{
  "arch": "vit",
  "model": "multi-label image tagger",
  "dataset": "photos of plants, animals and fungi (iNaturalist)",
  "train_examples": 155796,
  "image_size": 64,
  "crop_scale_min": 0.7,
  "horizontal_flip": true,
  "norm": "layernorm",
  "norm_position": "pre",
  "activation": "squared_relu",
  "mlp_ratio": 3,
  "head_dim": 16,
  "fused_qkv": false,
  "bias": "none",
  "qk_norm": true,
  "parallel_block": false,
  "inner_norm": false,
  "moe": "top_k",
  "num_experts": 16,
  "moe_every": 2,
  "expert_mlp_ratio": 0.5,
  "experts_per_token": 2,
  "shared_expert": true,
  "patch_size": [8, 8],
  "conv_stem": true,
  "layers": 8,
  "width": 192,
  "positions": "learned",
  "pooling": "mean",
  "num_labels": 75,
  "residual_init": "none",
  "optimizer": "soap",
  "beta2": 0.999,
  "lr": 0.0015,
  "beta1": 0.9,
  "shampoo_beta": 0.999,
  "eps": 1e-08,
  "precondition_frequency": 20,
  "max_precond_dim": 1024,
  "one_sided": false,
  "adamw_lr_other_params": 0.0012,
  "l1_shrink": 0.01,
  "steps": 10600,
  "batch_size": 512,
  "epochs": 34.8,
  "lr_schedule": "cosine",
  "final_lr_fraction": 0.05,
  "warmup_steps": 210,
  "weight_decay": 0.1,
  "adamw_weight_decay_other_params": 0.01
}
Rows from block 5 of a small multi-label image tagger, named by matrix and row number. Rows with one number within an expert belong to one neuron, the router's apart. Each number is 200 + 20 x the weight over its row's rms, rounded and kept within 0 to 999. All counts start at 0.
Before each expert's rows are labels from the 100 images, of 14848, where the router gives the expert most weight on average: "strongest on" is what is common among them; "colour at peak" is the nearest of a few named colours to the mean colour under the peak. Only what is clearly more common there than usual is listed. The data: photos of plants, animals and fungi (iNaturalist). In brackets: how many of the 100.
# router: router (model.blocks.5.mlp.router.weight, 16x192, trained with AdamW), inputs 64-127
# up: expert up (model.blocks.5.mlp.up, 16x96x192), inputs 64-127
# down: expert down (model.blocks.5.mlp.down, 16x192x96, transposed), outputs 64-127

# expert 14
strongest on: phylum Chordata (97); class Aves (84)
colour at peak: pink (38); white (26)
router.14,197,204,222,185,180,182,201,236,233,193,214,171,172,232,184,175,206,207,197,165,193,194,183,156,192,216,201,187,199,190,224,192,190,247,162,196,196,199,174,220,222,207,188,182,174,176,157,215,206,204,204,206,235,210,219,223,206,229,174,183,216,184,205,215
up.0,210,190,217,208,119,229,205,229,194,199,198,186,209,202,205,231,198,171,203,203,169,209,191,203,200,211,226,194,225,226,205,195,205,195,214,194,172,203,169,215,199,192,210,188,205,197,227,201,199,210,193,221,236,200,198,192,213,197,216,158,213,235,133,201
down.0,185,262,225,191,185,175,158,202,233,138,197,203,182,206,199,179,176,198,171,179,195,194,194,226,194,208,188,182,186,179,201,199,196,187,173,162,189,203,227,204,216,202,159,208,192,193,200,200,201,193,180,217,202,192,186,253,180,184,201,242,238,193,209,200
up.1,199,198,199,184,206,192,203,215,196,178,174,206,186,211,196,212,170,127,234,202,195,200,234,213,204,203,205,235,230,210,189,233,208,212,196,201,215,201,202,203,200,205,202,201,206,146,201,217,207,209,182,210,189,201,206,189,229,206,219,188,257,191,201,198
down.1,200,209,219,182,204,211,215,199,191,186,204,212,188,191,198,175,202,215,177,230,212,191,170,183,200,205,207,196,230,195,211,186,180,207,202,204,209,201,188,181,208,200,199,222,197,215,189,167,186,221,199,240,199,185,186,206,199,201,200,226,202,185,188,247
up.2,214,190,166,225,203,219,205,235,165,158,213,215,118,201,216,204,190,160,223,203,200,206,241,195,207,197,199,196,201,197,196,230,226,195,206,186,185,199,200,201,206,208,214,200,239,205,207,200,168,201,202,167,202,183,182,235,175,204,201,220,159,172,257,175
down.2,199,195,185,245,198,205,171,200,195,179,208,208,189,179,213,193,218,202,173,224,210,203,203,211,220,210,200,205,157,242,199,229,201,201,224,179,224,193,189,202,243,194,230,248,202,219,243,203,229,206,234,177,198,208,190,198,202,196,204,149,205,190,194,203
up.3,205,184,202,229,196,301,199,194,229,154,200,200,262,200,181,166,175,221,226,207,193,180,203,164,201,188,202,188,199,203,214,259,219,178,202,209,185,178,218,210,226,201,208,242,200,205,168,202,173,198,179,192,164,194,202,206,236,199,200,213,198,197,201,201
down.3,232,233,204,193,194,187,199,192,175,200,217,204,211,200,227,236,203,201,210,198,204,201,226,205,203,198,200,207,186,197,178,198,193,187,206,205,204,198,194,201,200,164,199,196,222,208,212,227,193,189,238,210,198,227,200,194,202,185,199,231,220,209,207,194
up.4,180,172,196,190,204,192,218,198,178,178,208,245,199,154,166,195,239,196,172,199,230,199,210,162,184,220,220,180,174,199,175,223,210,170,204,156,186,191,193,204,214,194,257,200,198,173,200,170,209,147,170,203,185,201,220,176,171,176,217,191,225,181,196,207
down.4,190,233,205,179,184,193,212,198,204,246,200,225,199,226,200,192,185,149,201,226,200,195,170,261,203,201,199,173,178,200,193,188,205,204,206,257,207,199,197,179,197,190,194,213,202,219,176,198,175,195,206,218,174,196,206,205,175,228,201,205,198,212,194,193

# expert 6
strongest on: phylum Arthropoda (86); class Insecta (85); order Odonata (61); family: Libellulidae (31)
colour at peak: brown (65)
router.6,185,185,175,223,198,210,160,195,209,181,186,213,215,194,192,210,190,213,183,166,208,203,177,224,240,190,179,216,222,168,199,202,173,184,167,226,187,223,234,194,220,203,216,237,178,217,234,238,192,200,203,187,180,208,184,207,235,245,190,218,225,235,196,179
up.0,241,207,202,197,181,207,201,193,206,228,192,190,229,251,200,191,219,185,179,202,192,200,193,167,200,204,216,191,203,177,203,211,197,200,192,139,189,211,180,198,231,139,201,235,154,200,204,180,163,185,188,223,213,201,197,210,168,178,197,219,189,168,209,215
down.0,200,233,215,148,197,203,190,193,200,205,188,213,162,152,203,219,197,226,199,214,183,224,175,224,191,203,203,202,227,201,213,169,204,236,194,215,224,202,206,246,200,199,202,195,222,173,155,235,186,200,198,202,167,188,175,167,200,237,194,194,217,183,197,222
up.1,204,201,187,197,209,196,220,201,207,194,221,207,191,208,219,189,221,186,222,206,182,202,216,198,199,240,182,208,185,199,210,198,186,183,182,236,248,202,199,194,224,230,179,221,193,157,226,195,197,205,203,178,211,221,194,209,217,156,195,183,195,256,218,197
down.1,186,193,231,203,193,204,249,202,171,180,199,235,201,189,195,211,199,178,184,191,198,212,201,177,187,162,199,229,271,181,199,229,197,208,212,219,180,175,162,185,162,217,189,208,204,194,224,201,196,178,224,194,194,204,200,221,183,196,200,214,200,170,164,195
up.2,193,227,190,213,191,194,181,197,186,219,173,197,199,202,202,262,201,210,165,198,208,195,245,212,197,168,212,217,148,193,204,168,201,186,201,192,191,182,191,192,202,211,199,199,206,142,202,202,201,237,202,177,198,184,232,224,172,181,199,178,194,174,200,172
down.2,201,203,197,194,211,191,189,202,207,183,220,200,247,183,199,199,224,179,205,199,175,202,202,212,194,212,185,197,186,200,206,200,200,214,185,214,190,199,201,223,224,180,164,226,187,201,198,213,190,194,201,200,201,186,195,201,199,240,249,207,204,199,203,219
up.3,222,209,198,218,243,185,201,191,253,222,201,182,212,207,200,200,196,193,229,180,200,154,180,192,205,217,182,173,201,179,177,211,181,157,213,165,202,200,184,202,226,207,214,208,222,201,207,198,156,227,199,220,162,199,234,206,199,211,201,194,185,255,254,202
down.3,169,207,200,201,188,220,199,166,157,191,203,194,174,175,212,159,202,204,177,207,223,199,227,204,182,210,200,229,257,223,203,202,207,232,208,226,181,216,188,193,178,178,238,203,200,170,225,199,164,206,200,201,193,214,198,203,155,185,200,223,201,182,153,178
up.4,197,172,185,180,215,219,195,197,208,221,192,216,205,220,183,199,212,211,175,199,197,203,228,196,183,204,200,155,200,185,206,211,203,227,153,203,164,191,226,200,162,200,202,176,182,229,230,198,219,194,174,199,200,164,191,210,222,208,197,189,237,180,194,201
down.4,184,188,211,227,206,202,221,168,199,186,201,200,199,202,163,225,201,204,161,189,198,188,155,199,207,198,197,209,205,181,181,193,192,154,187,216,201,201,200,194,205,236,222,199,213,156,214,211,162,207,208,200,196,229,199,175,211,204,191,264,221,202,198,197

# expert 4
strongest on: kingdom Plantae (31); phylum Tracheophyta (31); class Magnoliopsida (26)
colour at peak: brown (60)
router.4,205,203,206,202,210,207,196,199,192,226,183,174,207,195,216,192,199,152,183,198,194,228,243,199,178,214,171,206,199,204,189,231,210,203,221,195,200,174,189,209,217,180,199,209,196,193,216,170,166,221,211,208,173,203,231,200,227,216,249,211,165,186,194,180
up.0,166,209,177,205,205,185,204,193,188,212,200,159,193,163,208,199,200,191,201,207,216,195,205,191,205,195,165,156,215,229,191,188,188,200,183,215,208,181,190,192,163,205,227,211,191,235,197,181,207,221,206,199,211,187,192,174,177,158,217,232,226,198,216,208
down.0,203,207,200,216,193,244,191,240,177,210,199,191,193,191,208,189,202,224,208,167,209,199,226,201,208,220,235,222,197,213,182,193,249,211,175,198,206,205,178,156,198,247,220,214,202,181,145,217,195,160,199,211,196,210,178,232,195,223,200,200,198,205,204,197
up.1,197,236,240,183,207,185,198,238,257,131,188,205,198,190,182,197,191,188,173,214,193,208,195,165,240,199,198,170,199,221,249,161,221,196,191,209,252,178,178,202,234,200,204,202,174,196,184,213,184,184,236,203,223,200,200,180,189,200,218,204,166,199,204,220
down.1,226,200,174,182,200,216,196,189,206,188,205,170,198,199,214,181,240,207,224,156,196,217,221,220,187,254,192,190,162,240,208,192,196,202,214,202,202,168,200,221,190,208,197,208,172,216,184,198,215,214,194,223,193,231,200,213,201,202,230,236,200,191,198,197
up.2,192,200,199,203,222,200,268,239,218,201,238,191,231,154,203,197,191,198,193,131,209,207,190,171,197,197,184,261,211,205,199,186,181,200,199,202,211,183,190,197,185,184,215,180,215,189,199,199,228,191,199,184,154,194,201,171,192,198,260,175,202,220,193,198
down.2,211,190,207,186,208,206,204,190,231,207,204,229,162,165,199,191,162,207,205,251,191,195,221,220,201,201,154,149,211,190,217,201,220,219,201,178,175,201,204,159,198,187,157,207,210,248,196,181,200,200,258,232,196,204,216,210,201,192,193,184,189,190,133,201
up.3,158,208,162,196,228,199,205,197,196,238,175,181,218,200,227,190,209,200,210,186,195,238,189,203,202,188,238,204,200,196,193,205,202,201,200,199,182,198,197,226,184,165,216,231,200,191,214,190,169,204,198,207,216,205,187,142,192,199,220,161,183,187,198,200
down.3,168,218,226,198,202,206,234,202,166,224,194,212,187,183,176,251,218,211,173,190,206,166,185,200,167,191,157,191,203,208,207,201,200,252,196,210,207,179,194,217,200,244,202,211,182,190,170,191,220,246,183,195,155,185,197,205,164,176,184,209,208,184,212,230
up.4,200,196,242,211,189,217,202,213,194,189,203,228,197,210,215,205,153,189,181,205,207,196,197,237,220,223,203,170,211,200,197,153,209,209,215,176,221,192,176,176,194,195,197,176,197,149,194,201,199,214,187,142,200,180,200,174,201,166,177,190,195,205,175,196
down.4,212,197,183,220,198,211,201,183,195,204,166,191,234,194,154,215,180,220,213,175,201,201,221,166,254,193,201,243,196,199,173,237,202,233,225,217,222,179,200,189,216,189,233,198,176,197,194,196,192,204,147,210,191,209,182,200,224,209,208,198,212,199,194,200

# expert 7
strongest on: phylum Arthropoda (90); class Insecta (86); order Lepidoptera (51)
colour at peak: pink (33)
router.7,202,196,198,233,226,215,196,185,192,208,207,196,161,211,223,235,211,198,217,177,186,165,211,186,229,184,193,205,172,172,176,229,189,193,185,219,161,231,193,208,202,178,252,200,212,178,217,201,189,232,208,220,157,173,229,219,214,202,207,174,194,214,179,193
up.0,195,186,191,150,178,187,179,208,194,161,193,249,184,209,195,200,218,206,181,205,201,209,203,176,196,206,202,197,201,200,212,224,221,200,175,187,202,188,205,216,207,213,227,195,220,210,220,175,189,207,190,205,179,199,199,226,151,216,171,172,200,199,202,213
down.0,198,212,203,176,197,222,214,198,200,192,142,198,234,151,200,160,200,224,207,202,220,209,205,234,159,190,200,199,215,201,187,173,222,207,219,191,208,193,204,204,188,208,194,204,196,197,175,215,210,201,222,243,219,225,179,230,173,222,196,200,188,232,200,205
up.1,202,216,193,218,200,172,204,211,234,194,217,205,195,195,204,186,199,200,199,166,241,202,213,183,201,206,206,198,217,201,195,253,173,199,238,204,184,190,211,244,202,155,193,212,167,158,193,193,202,199,204,197,194,187,193,216,223,154,228,162,200,216,202,208
down.1,200,178,173,197,200,189,204,168,219,229,189,228,186,184,203,220,197,195,215,215,199,167,220,152,186,213,195,193,195,196,234,200,199,202,197,230,191,191,199,198,198,212,195,216,178,202,207,226,157,189,165,221,217,201,239,176,202,219,208,198,201,154,100,180
up.2,224,182,202,207,171,201,207,176,180,193,174,219,230,231,227,190,207,201,188,214,192,218,176,185,200,179,175,221,198,198,199,237,192,194,240,207,202,232,190,199,187,212,199,189,200,207,184,227,209,188,194,235,200,196,180,238,184,175,217,225,201,219,219,199
down.2,223,141,194,214,193,206,192,195,196,153,202,170,224,227,227,162,215,194,200,184,218,207,203,196,263,194,217,241,212,196,201,198,211,218,177,151,225,204,190,205,185,201,195,195,223,181,206,198,181,200,186,189,206,177,196,155,216,195,189,188,195,199,186,196
up.3,198,212,206,199,179,158,199,192,200,209,201,160,197,199,201,235,207,198,200,198,183,202,197,168,175,204,221,202,176,229,185,229,161,220,238,184,195,187,210,185,196,202,227,209,172,208,197,179,219,231,214,251,180,242,195,173,195,176,214,189,222,201,201,200
down.3,187,200,201,209,209,199,165,171,216,236,192,226,202,199,182,165,216,258,186,247,212,192,187,200,193,214,224,204,203,208,187,200,191,187,208,198,220,204,186,177,196,201,215,154,158,193,206,204,203,169,231,196,178,211,145,178,200,208,205,201,205,202,194,190
up.4,197,225,210,215,189,211,199,209,236,201,161,208,192,200,196,221,228,199,187,190,192,226,161,229,196,216,182,181,182,199,175,210,202,208,208,194,248,224,203,203,206,204,223,200,202,205,192,212,197,217,190,161,223,229,198,172,202,184,191,171,201,169,194,225
down.4,198,202,257,182,207,202,245,170,201,190,181,207,185,196,201,199,200,183,163,208,153,200,220,203,195,207,200,178,185,259,233,208,194,202,205,172,196,223,173,202,210,186,200,221,222,199,180,210,199,180,186,198,193,194,209,210,187,200,210,203,206,212,181,199