config.yaml
dataset: "photos of plants, animals and fungi (iNaturalist)"
crop_scale_min: 0.7
head_dim: 16
fused_qkv: false
qk_norm: true
expert_mlp_ratio: 0.5
optimizer: "soap"
learning_rate: 0.0015
shampoo_beta: 0.999
max_steps: 10600
Rows from expert 10 of block 3, named by matrix and row number. Rows with one number belong to one neuron. Each number is 500 + 25 x the weight over its row's rms, rounded and kept within 0 to 999. All counts start at 0. Numbers have three digits each. After the name is the row's rms in percent of the matrix's.
# up: expert up (model.blocks.3.mlp.up, 16x96x192), inputs 0-63
# down: expert down (model.blocks.3.mlp.down, 16x192x96, transposed), outputs 0-63
up.1 105:484514512514511476500501503431539502467495492494511495543505520470518501506500467493487508503497464501501523450481546571470500491501530488500526502487509516469505504501462499518455478480499500
up.2 086:489501495526528462540534500500495501492527494470498451466510514508450530505519519503488487499517453510433489502515501509506490501509434499508485493451496493448574496499513484499513510496512533
up.3 101:485498469500539469457466501502494478511523483551505506534533505517481505502491505465436519474517499512460529500486500492449557532506511504474503502501524462502472486500511499520494485495491510
up.4 102:502494556497486520517481494519501433503522442489565501499519512515458494498485507518510475503522487479498473492502503526502508494549497479531502464495457496513505500496504500492491502515490525
up.5 111:434514522476505519492484495531499499515496520493483465482507502506473488507567520537455480515517502505495499490515499513491493492562482504549493546537447493488491434502485481518502450495501479
up.6 093:489498456489505496503470485482452501518495500499494493525516534533561500464462502557501486509517501493503514480532461506539473461502549476541495472504500502545490490491502494490498499514535504
up.7 107:461504495521524495486464477553484501490491510512510498539496517492542449502530534476461509501434538514499503454497496518474531487557482494462504478491528495510512485514503484506504520505506514
up.8 099:498476489451460515496498492501491520507483501487548503496500571477508576495492493489510485522460508498523498495507528543489505503506545463503509486486506473494452497501487498461512500475516499
up.9 094:488479555498460517486526508471509487515489487495476498505490540480497514491535494492486457509503524492476512530494538556480536475504500503490483474500509482539427535512482499500489499527490500
up.10 112:446508520500486497496496510517497497454506502505486507510499457488446481479497499508504473484503518491528517521492466485476492500514496496508495450502501561494464512508517495496498505531508492
up.11 093:507450492521525513480491514513519539490499501518496490473527516503397503538470481524480500502509468500508494505505524514534512459500513494512499498488500509540496501517506481494482521499505485
up.12 086:489499494493460500497505489498529480501485475477466478524549520495504502497499501531511426498437503495491503490481509465549480497507516532477498501558502506510489478498512503512506507480497518
up.13 093:517512457493519501424513523467503457442497471502518499507510528492479511460526487463492500516518510579500494491500480502494498513522514505503449508486503490498495519512553501509510499520495473
up.14 085:522517490482500517506546495506470425535477507500476475500514497495534519482493504500507476506500464515500492498513525505492439428501472476500523513500501558506475508496499543500520546464503508
up.15 104:499500456499498453494528503514455501459471499499550495502517502485528497489449518500492509526481524519496470526492467507475501503500450472523461471553510511495465514531480478502494524535530532
up.16 103:510444505515501485510487497498451521523525427548513503473456500503553498514546496481505486494462489506507502500499554542523503518526552435503500513448542442501469498515501526503485506514530478
up.17 100:482498464538486491486487499484463500504508491484447526496454494523508521520534461479499494434529482453455502504504487544503492537500488521566508502427498459511499471517489522506519494494448514
up.18 101:500466485500494549513440476499520497512512518499503485539501475485504480499514499501527456505524500446504494521487482544456495430517497514515451476501503478499495459514499521572541502500498515
up.19 092:518494477494500475466464485498549388518556427500465505483552525506497501504489499498508462472509513482545502492484494525505516477511502501504501513497512508426500507527482555525500460512520490
up.20 107:532451507517487524510500492489446454500500533498504492472509475513521537510499484473532503477487428476529479552518471485480484545452498484499495500511528558508538498521468487486472592515500501
up.21 107:461499512508508522503476500463466475522500512469508498522498501528462511501516495475491479510468537494498493487507492501504485524511494508492579509508499458556447441492506500529505483481502504
up.22 098:524498496481495499493483515495476477582498504520489493506482519490467495534513474501493458495501498502501503509538479471518474512493511478508488498498510500534487538470500479505497502517497547
up.23 096:487465510480501478497489466493502488502546488494514473541503511515483537500523481527498505486500500544456501524496469498531524527508490487507479477538543502475453482465538453508501487483524501
up.24 090:536540511513468474482491503510498490500452529471527560513495491472495492529500502521499497496446499525504501504481491481480500502465502484500497500517505493532495543521468475494505487492462506
up.25 098:500443487556500498520507516501519494501516499501501510510517564504499523523468502470498481511522531512482512473485497500514522495498499506491496484438502497500412490508476566501487508521489500
up.26 099:552513484523437500526482504506423462492554548551499487502436490504505505480501500526461500465500484508506504490482435512533507498485470457471502502479495511493500507469466469478501501502490501
up.27 091:500557514502466498484499486479504503505502535417501548543498515498499506478505499442522471515513481502500501489500515495506505420511518504499512518473491507471507500499473499498459500551506503
up.28 094:477499501542501490481503479507496508530479501487457485383440530521501499501500443504507512500505576511501532511495467498494519499470517439531476499496485450497496553485494527501453533495478533
up.29 098:506501478538463509506500502501498463517476452504504489531505493425429508500554512521524478504494465491479495459490477502497501508510537490513485465412466499487508501522535497507487505506518518
up.30 106:484531516537509496485501535557520518503477508493510497542506537553496510547512560533539534508589494492538523504505445511479506490501505438519469499474479499516526495497502497500441495490516510
up.31 096:446518476498501491506506481457497507516431499483573507518535490505505522525521506502481502494510507463507514454501479452509518542491546527499488467504484511480476527500479497466500479497519497
up.32 106:495491537487484531507501502439497517490489497499463495529455495499500521492497491504551486506569426468507473477551556511539546505552548494476460459500502496450517537502479509500504499533503492
up.33 089:519468504475511474454500468508496437546523494499489500515473562491532484530503528514483501516498570495488500502495437499489492507510502527512476488496470533570524485500502502525519478493536474
up.34 115:468508500509444529480496533525506505499459430467472499498495495490494510468471518520488496516507525507525505431506509484501482525498495506483460505486485508488499451502472558562522494466515473
up.35 110:448516503447544437475504477513470447509494507506502502515458528497501500500492523502517499502502512499474508487510505501501538537492514500472499526512499475475512531500459500509514530471495487
up.36 099:531500474479487510521523512504472488469477482523501497541512517499508505498494508522525495441493467485503525536522510521474515497524432486550489522503417470462536515493513526484500480486469500
up.37 094:577500500522501497476515491501485471515498480495498471478502485492510469541467503529504462482541487514502520500511501495544510547518501501500513485424485512484501522502500474493489511500494500
up.38 091:508525518494519533500435501482495492464461490501489474454496456480530532472498499503477501458490468534463523507516497503486499462506525459469483502505492495542510456497457550502517486468505500
up.39 112:498501497500511478494484462498485494466548500490500490476502503497530513428487514493477499472519500499559497490502502498500534502523520501504504499465491502518498527509500511489550504500477509
up.40 105:500501542550488521539481514470480478518489532507493499512501494487534497503489474498519520512536443427512459502509590509482507486477496504530512511499523459490502499506503493488488533499446539
up.41 095:496509521493516493462485530475498498500485491481531418483520532500514477451518471485503518456500495488490482484475509521499499511506485499508497493523453510473513496459513539498510525496537493
up.42 080:529513501478530504500476521529555504477515466433499483498491530504508497508539501494479492501489483498511511489500499515502492506519487497505506499501490506512518491542516493496488476506547448
up.43 096:476487487515480504510484482500500499511508497486513487499500501508499503395501509446532455477519531475485548493516491475490500476499500502533517498494508492496504499483474500492504500492548491
up.44 097:483473493467548475513491500463484516501518502471494507520467506504500495428507471480505501514465470451485501490516497498539474535505502551496491487465531499472510497495475507510537500435540506
up.45 085:505499485448483484520499496456534524502490532460416491489522508505514503474455505480479501475503492491494496496500542507441500529514517541520506491494475550501487454500504527518503524504473473
up.46 106:502496500500481479497513463499500510491502497556516510505507474510531525492513521525546554521475527453542488440504492481546526501516453441501500515496538467505490511430492500506511507510569524
down.1 106:550480520505498519489529458498501528500517499485472534497558511507463467497485496563499480484487500476502423553477474521534447497508464510498505534489545501504516537501495498528477493534505506
down.2 088:501498511456473539529477546514475492500542497514528554499472501447460503502490540486501500500527527463481496418453502480481545491479547520512517604509455504532493502503502496507500494553472527
down.3 099:500482501491488444449506487469452501500461510534556477484516511529513479515510499465512499534530485477496511532470495510510531514510500474489507505555499474519495475511561484484468485504496482
down.4 087:496528495489501479490479559502522538501497508459537520471466525421491535458546513491500535495511499449505511485520514486505460510453466429484458502496522456484519503501501492512530551507523491
down.5 111:500492485517469468505514481458499481541496503493524508467500491538511499486442503500487492509493543465521483504509449540497498475498501510515514500545505443489499520499488485527524489526522512
down.6 109:486495502493500530512507475509497484452511454469507488490466506516507562545507513502470485509479502499494521504519465489516461496498477563499491495505473485475536507496497474554494505543480469
down.7 115:494451516502502488538501504513497475512506479552493499511501498538507485503535505513493513564485486487505471525498448521515471475526505490482507500479530497498475482465512476514521478529480435
down.8 092:502476496559497528497505515494547500491489519506502540491503504489536477540459500503512508469500500500528524536510503423510472471517501517522516501437496500514469504500498500488541497458451500
down.9 105:497462552497512510493490499491502531503467499540485526500514500523538438444477530462461492500433514479518455448504509469507505518500486473497466530502510560500511509498516513494524501487502501
down.10 109:483505509488506516499500512487478457517487478502505470515479483491494484530502479491497516479490482451490503467479516522554489481498486512495492500506478503535509486455488498505455486496524498
down.11 085:452473503494501497500502505481488493498478518479525534499498498492487445497491499475451506520536501495482483527492500486447504510479508500501499502477507514527498500439509497469499502494450500
down.12 081:494494521492525501500495488529497492486505527512519518499472501495519486447481460510532573501501445501451504510500559480490503509512513487501501464504515499498503500524470495518497503500498562
down.13 088:494499514503487534521504489504554490428498469499518521520530469530472496495501499489500466586482509533469483454535507491535500529458502475502502514482498487435499508479505521527535516489480509
down.14 091:544479464503503502502498501495495516488480437467504495469501451486505519482503453558488500526549438513465525512511524531516524533499541458481506462501496482538497509500519507531523498506516509
down.15 104:508490515519499495438519501443504452462530479509508500498501489445500523512534497488499515530503466541499504454523504488499497499516525500477501499500513504507517462525470455484499467449500494
down.16 105:503500500529433541442503525453472485500515490503457530438546537510508551452520495574471506450499507476510515534516493495512517510504519465496490488485479539554490519520500497507506500519504451
down.17 101:464520497445460485498497492500434516439522485493499510527493527507514525493517491502497505531478504512497500507502487506564509500495474549487528482519500531492511506525513501507468443498501513
down.18 091:516494547498495478503509468474473499491454482525499496496495450503501487511500515490482498518500482456521475510477500554512501442513499504502499494499530500503474552501497466465422482499444535
down.19 092:572539457507498508463532496484530511491525514523525499480502502513505485492515485498488473530499516486517513496498493511446466479520475499495489497521489518525510499468546435552499517474500504
down.20 099:432521450460607498511493500495501498501491499516507500510495531501502519500521487544497551494490488483505482501500471540476480509528469502567497535532508504436492499503515473507508436506464503
down.21 109:506548466455518509505491500528488454497518500501519484510556499480494478481560518515492496462527501505513501536531513500413473512522512530505493514480513599512479507533490508476514481475508495
down.22 099:539501485501523485502505442524494516459507489527452464525523496505500536499506546509495515497498500507498525457484476517504488506498500507535494501495502497489498507499499593527505502503511516
down.23 096:504518469522503508499509493510479480500508525494486507484526475487475511480565434526471516507507488469492500519503503542498496498467510501426496488514479544485495521521499535514479491495474505
down.24 088:538509507502479477500558498502555562575502483493463506491499471514494466423502458512478499505500544460495494478488500496521504490529500514583495497500516502513501491519528506512508492488486486
down.25 099:499523483495479497498500550497477501518490503500500501498505520483492466522473530485515501498517512538477530510508435487545505507458497499500493497516503537527508522500501497512513481481507491
down.26 103:492510495502473552494500519475507499500503507501475500522554448509475491492504428499506497509488436484460479446510494475491471513482580510514482465495453488499504500494503509454516499526482502
down.27 093:492510471502505515518502492483576544469527499523500466483484550501529477473484502505485512478460483473520451496451442499500475526508497532484509509532478500513533532512491480500507501515502463
down.28 093:507513477430520507535503545514480501500511530417506499558502475496515503504508500481479479478502512528511496494497537483507504474497500491482500500520525559491526465463497516534475510540494524
down.29 096:480504496551490508500480511495501455495523498511512481548502501467467498459494503477542497472472498449500443444500504573508514507503499456506542467471503502461508518484458516488497500536524527
down.30 099:448510491442484492505530477486502489469503500508481505492499490458460493463488496456513534520499511448487499537518501445554486525514513504507494514554530453504487511530501504527528528484495499
down.31 097:543484508494468458450539443497566510500493498493499429538469479518503503497499494508509524496502484489504504487508518519537509417509494510494538491472510488473531507488518500500516506545496486
down.32 096:499495480494453497506497450528520504500508502486540499497450569499563499481503508495497479505497503506508518501470539499516468499544509498540508554511482514486483531594507534501504500521522568
down.33 104:501494500539518514500431506500516491500453500438514495503497500499502510542503514459523448500456519493541501485518484499508500506467495502533508504505538497487484447550499492500523501471482515
down.34 099:513497505509497551540502521434460490519490540500550497500475489499541474498453488485508531469479470500500482483520492514500556545486422469477450471520496508501478500498516506492512514501524472
down.35 104:524439475501512519525504534511542501513521512495519496519515531488506531523479507515507515489524471517470480465500476507542506498448534543505534523483523511492491466500514500567537513479499494
down.36 101:451532493491500542541481506475503527526485509533534494486531525494490524531511505488499490548477522509517506468434499499511544566506494480500502501501525504477486474482495433494510466534482512
down.37 091:504499492524498449498519475445497508554490545509484496500572501526543493490502506494508586497497500529511493492497476512499497508482521525491523529534512471515500500481489512490516500575496506
down.38 097:496461499494502519494500506479493520510531526517495502501496519503434507517501514505496500496503485483509476477485501481508550506485520513501523487467498471481501556576467504458531525489536515
down.39 102:500488522510503492501548520507487490546538593494540497589537489496502500462543511490511476504505512512496490463518465502496544505513493449494479564515500517488487499477501515531489492587525512
down.40 110:494475489524521483500534514531521543457503520465522468476505499504494497495478509489485516500541489540529479538463542436510496458507497499489495505501452526536503488492479484503493491521509513
down.41 098:533484469460495527494482485505527522504511492511525522501499523510469460488538523482536492488511483459467500497500465604512500494448490456483527477526475514497500519515503498508506505472518472
down.42 088:474479502500497481502477499480463505497499525517480495501499478503486491498502507528497587507499514506500464516500476497475498497500518402464500449485485425516542468512495502503500495499504526
down.43 099:506479522483522500512497437495477519499544526493501483522504506508475492570503491529492471502497496536495483500522541511495501502521481509486441488495513502549513541489492506463498523505480449
down.44 096:461478508561494510447509469610489487477491472469522490457460528500495505512537501518484480491514531509496480508488471496487506511467476502507467506514447501536496496513508471477481500516568511
down.45 097:510499501544457497512499478499500496506522521538499504500489531498498502510457531525555470467479511499516536478513543485537514509502505503537513493494475480492499500486470448475545463499511504
down.46 105:523483558431488504500475498504497565501531500467494513496518506501488519496496493516477522465526502498466502523502532508491463479507498549445492503499472533488477500529505511548526487481509527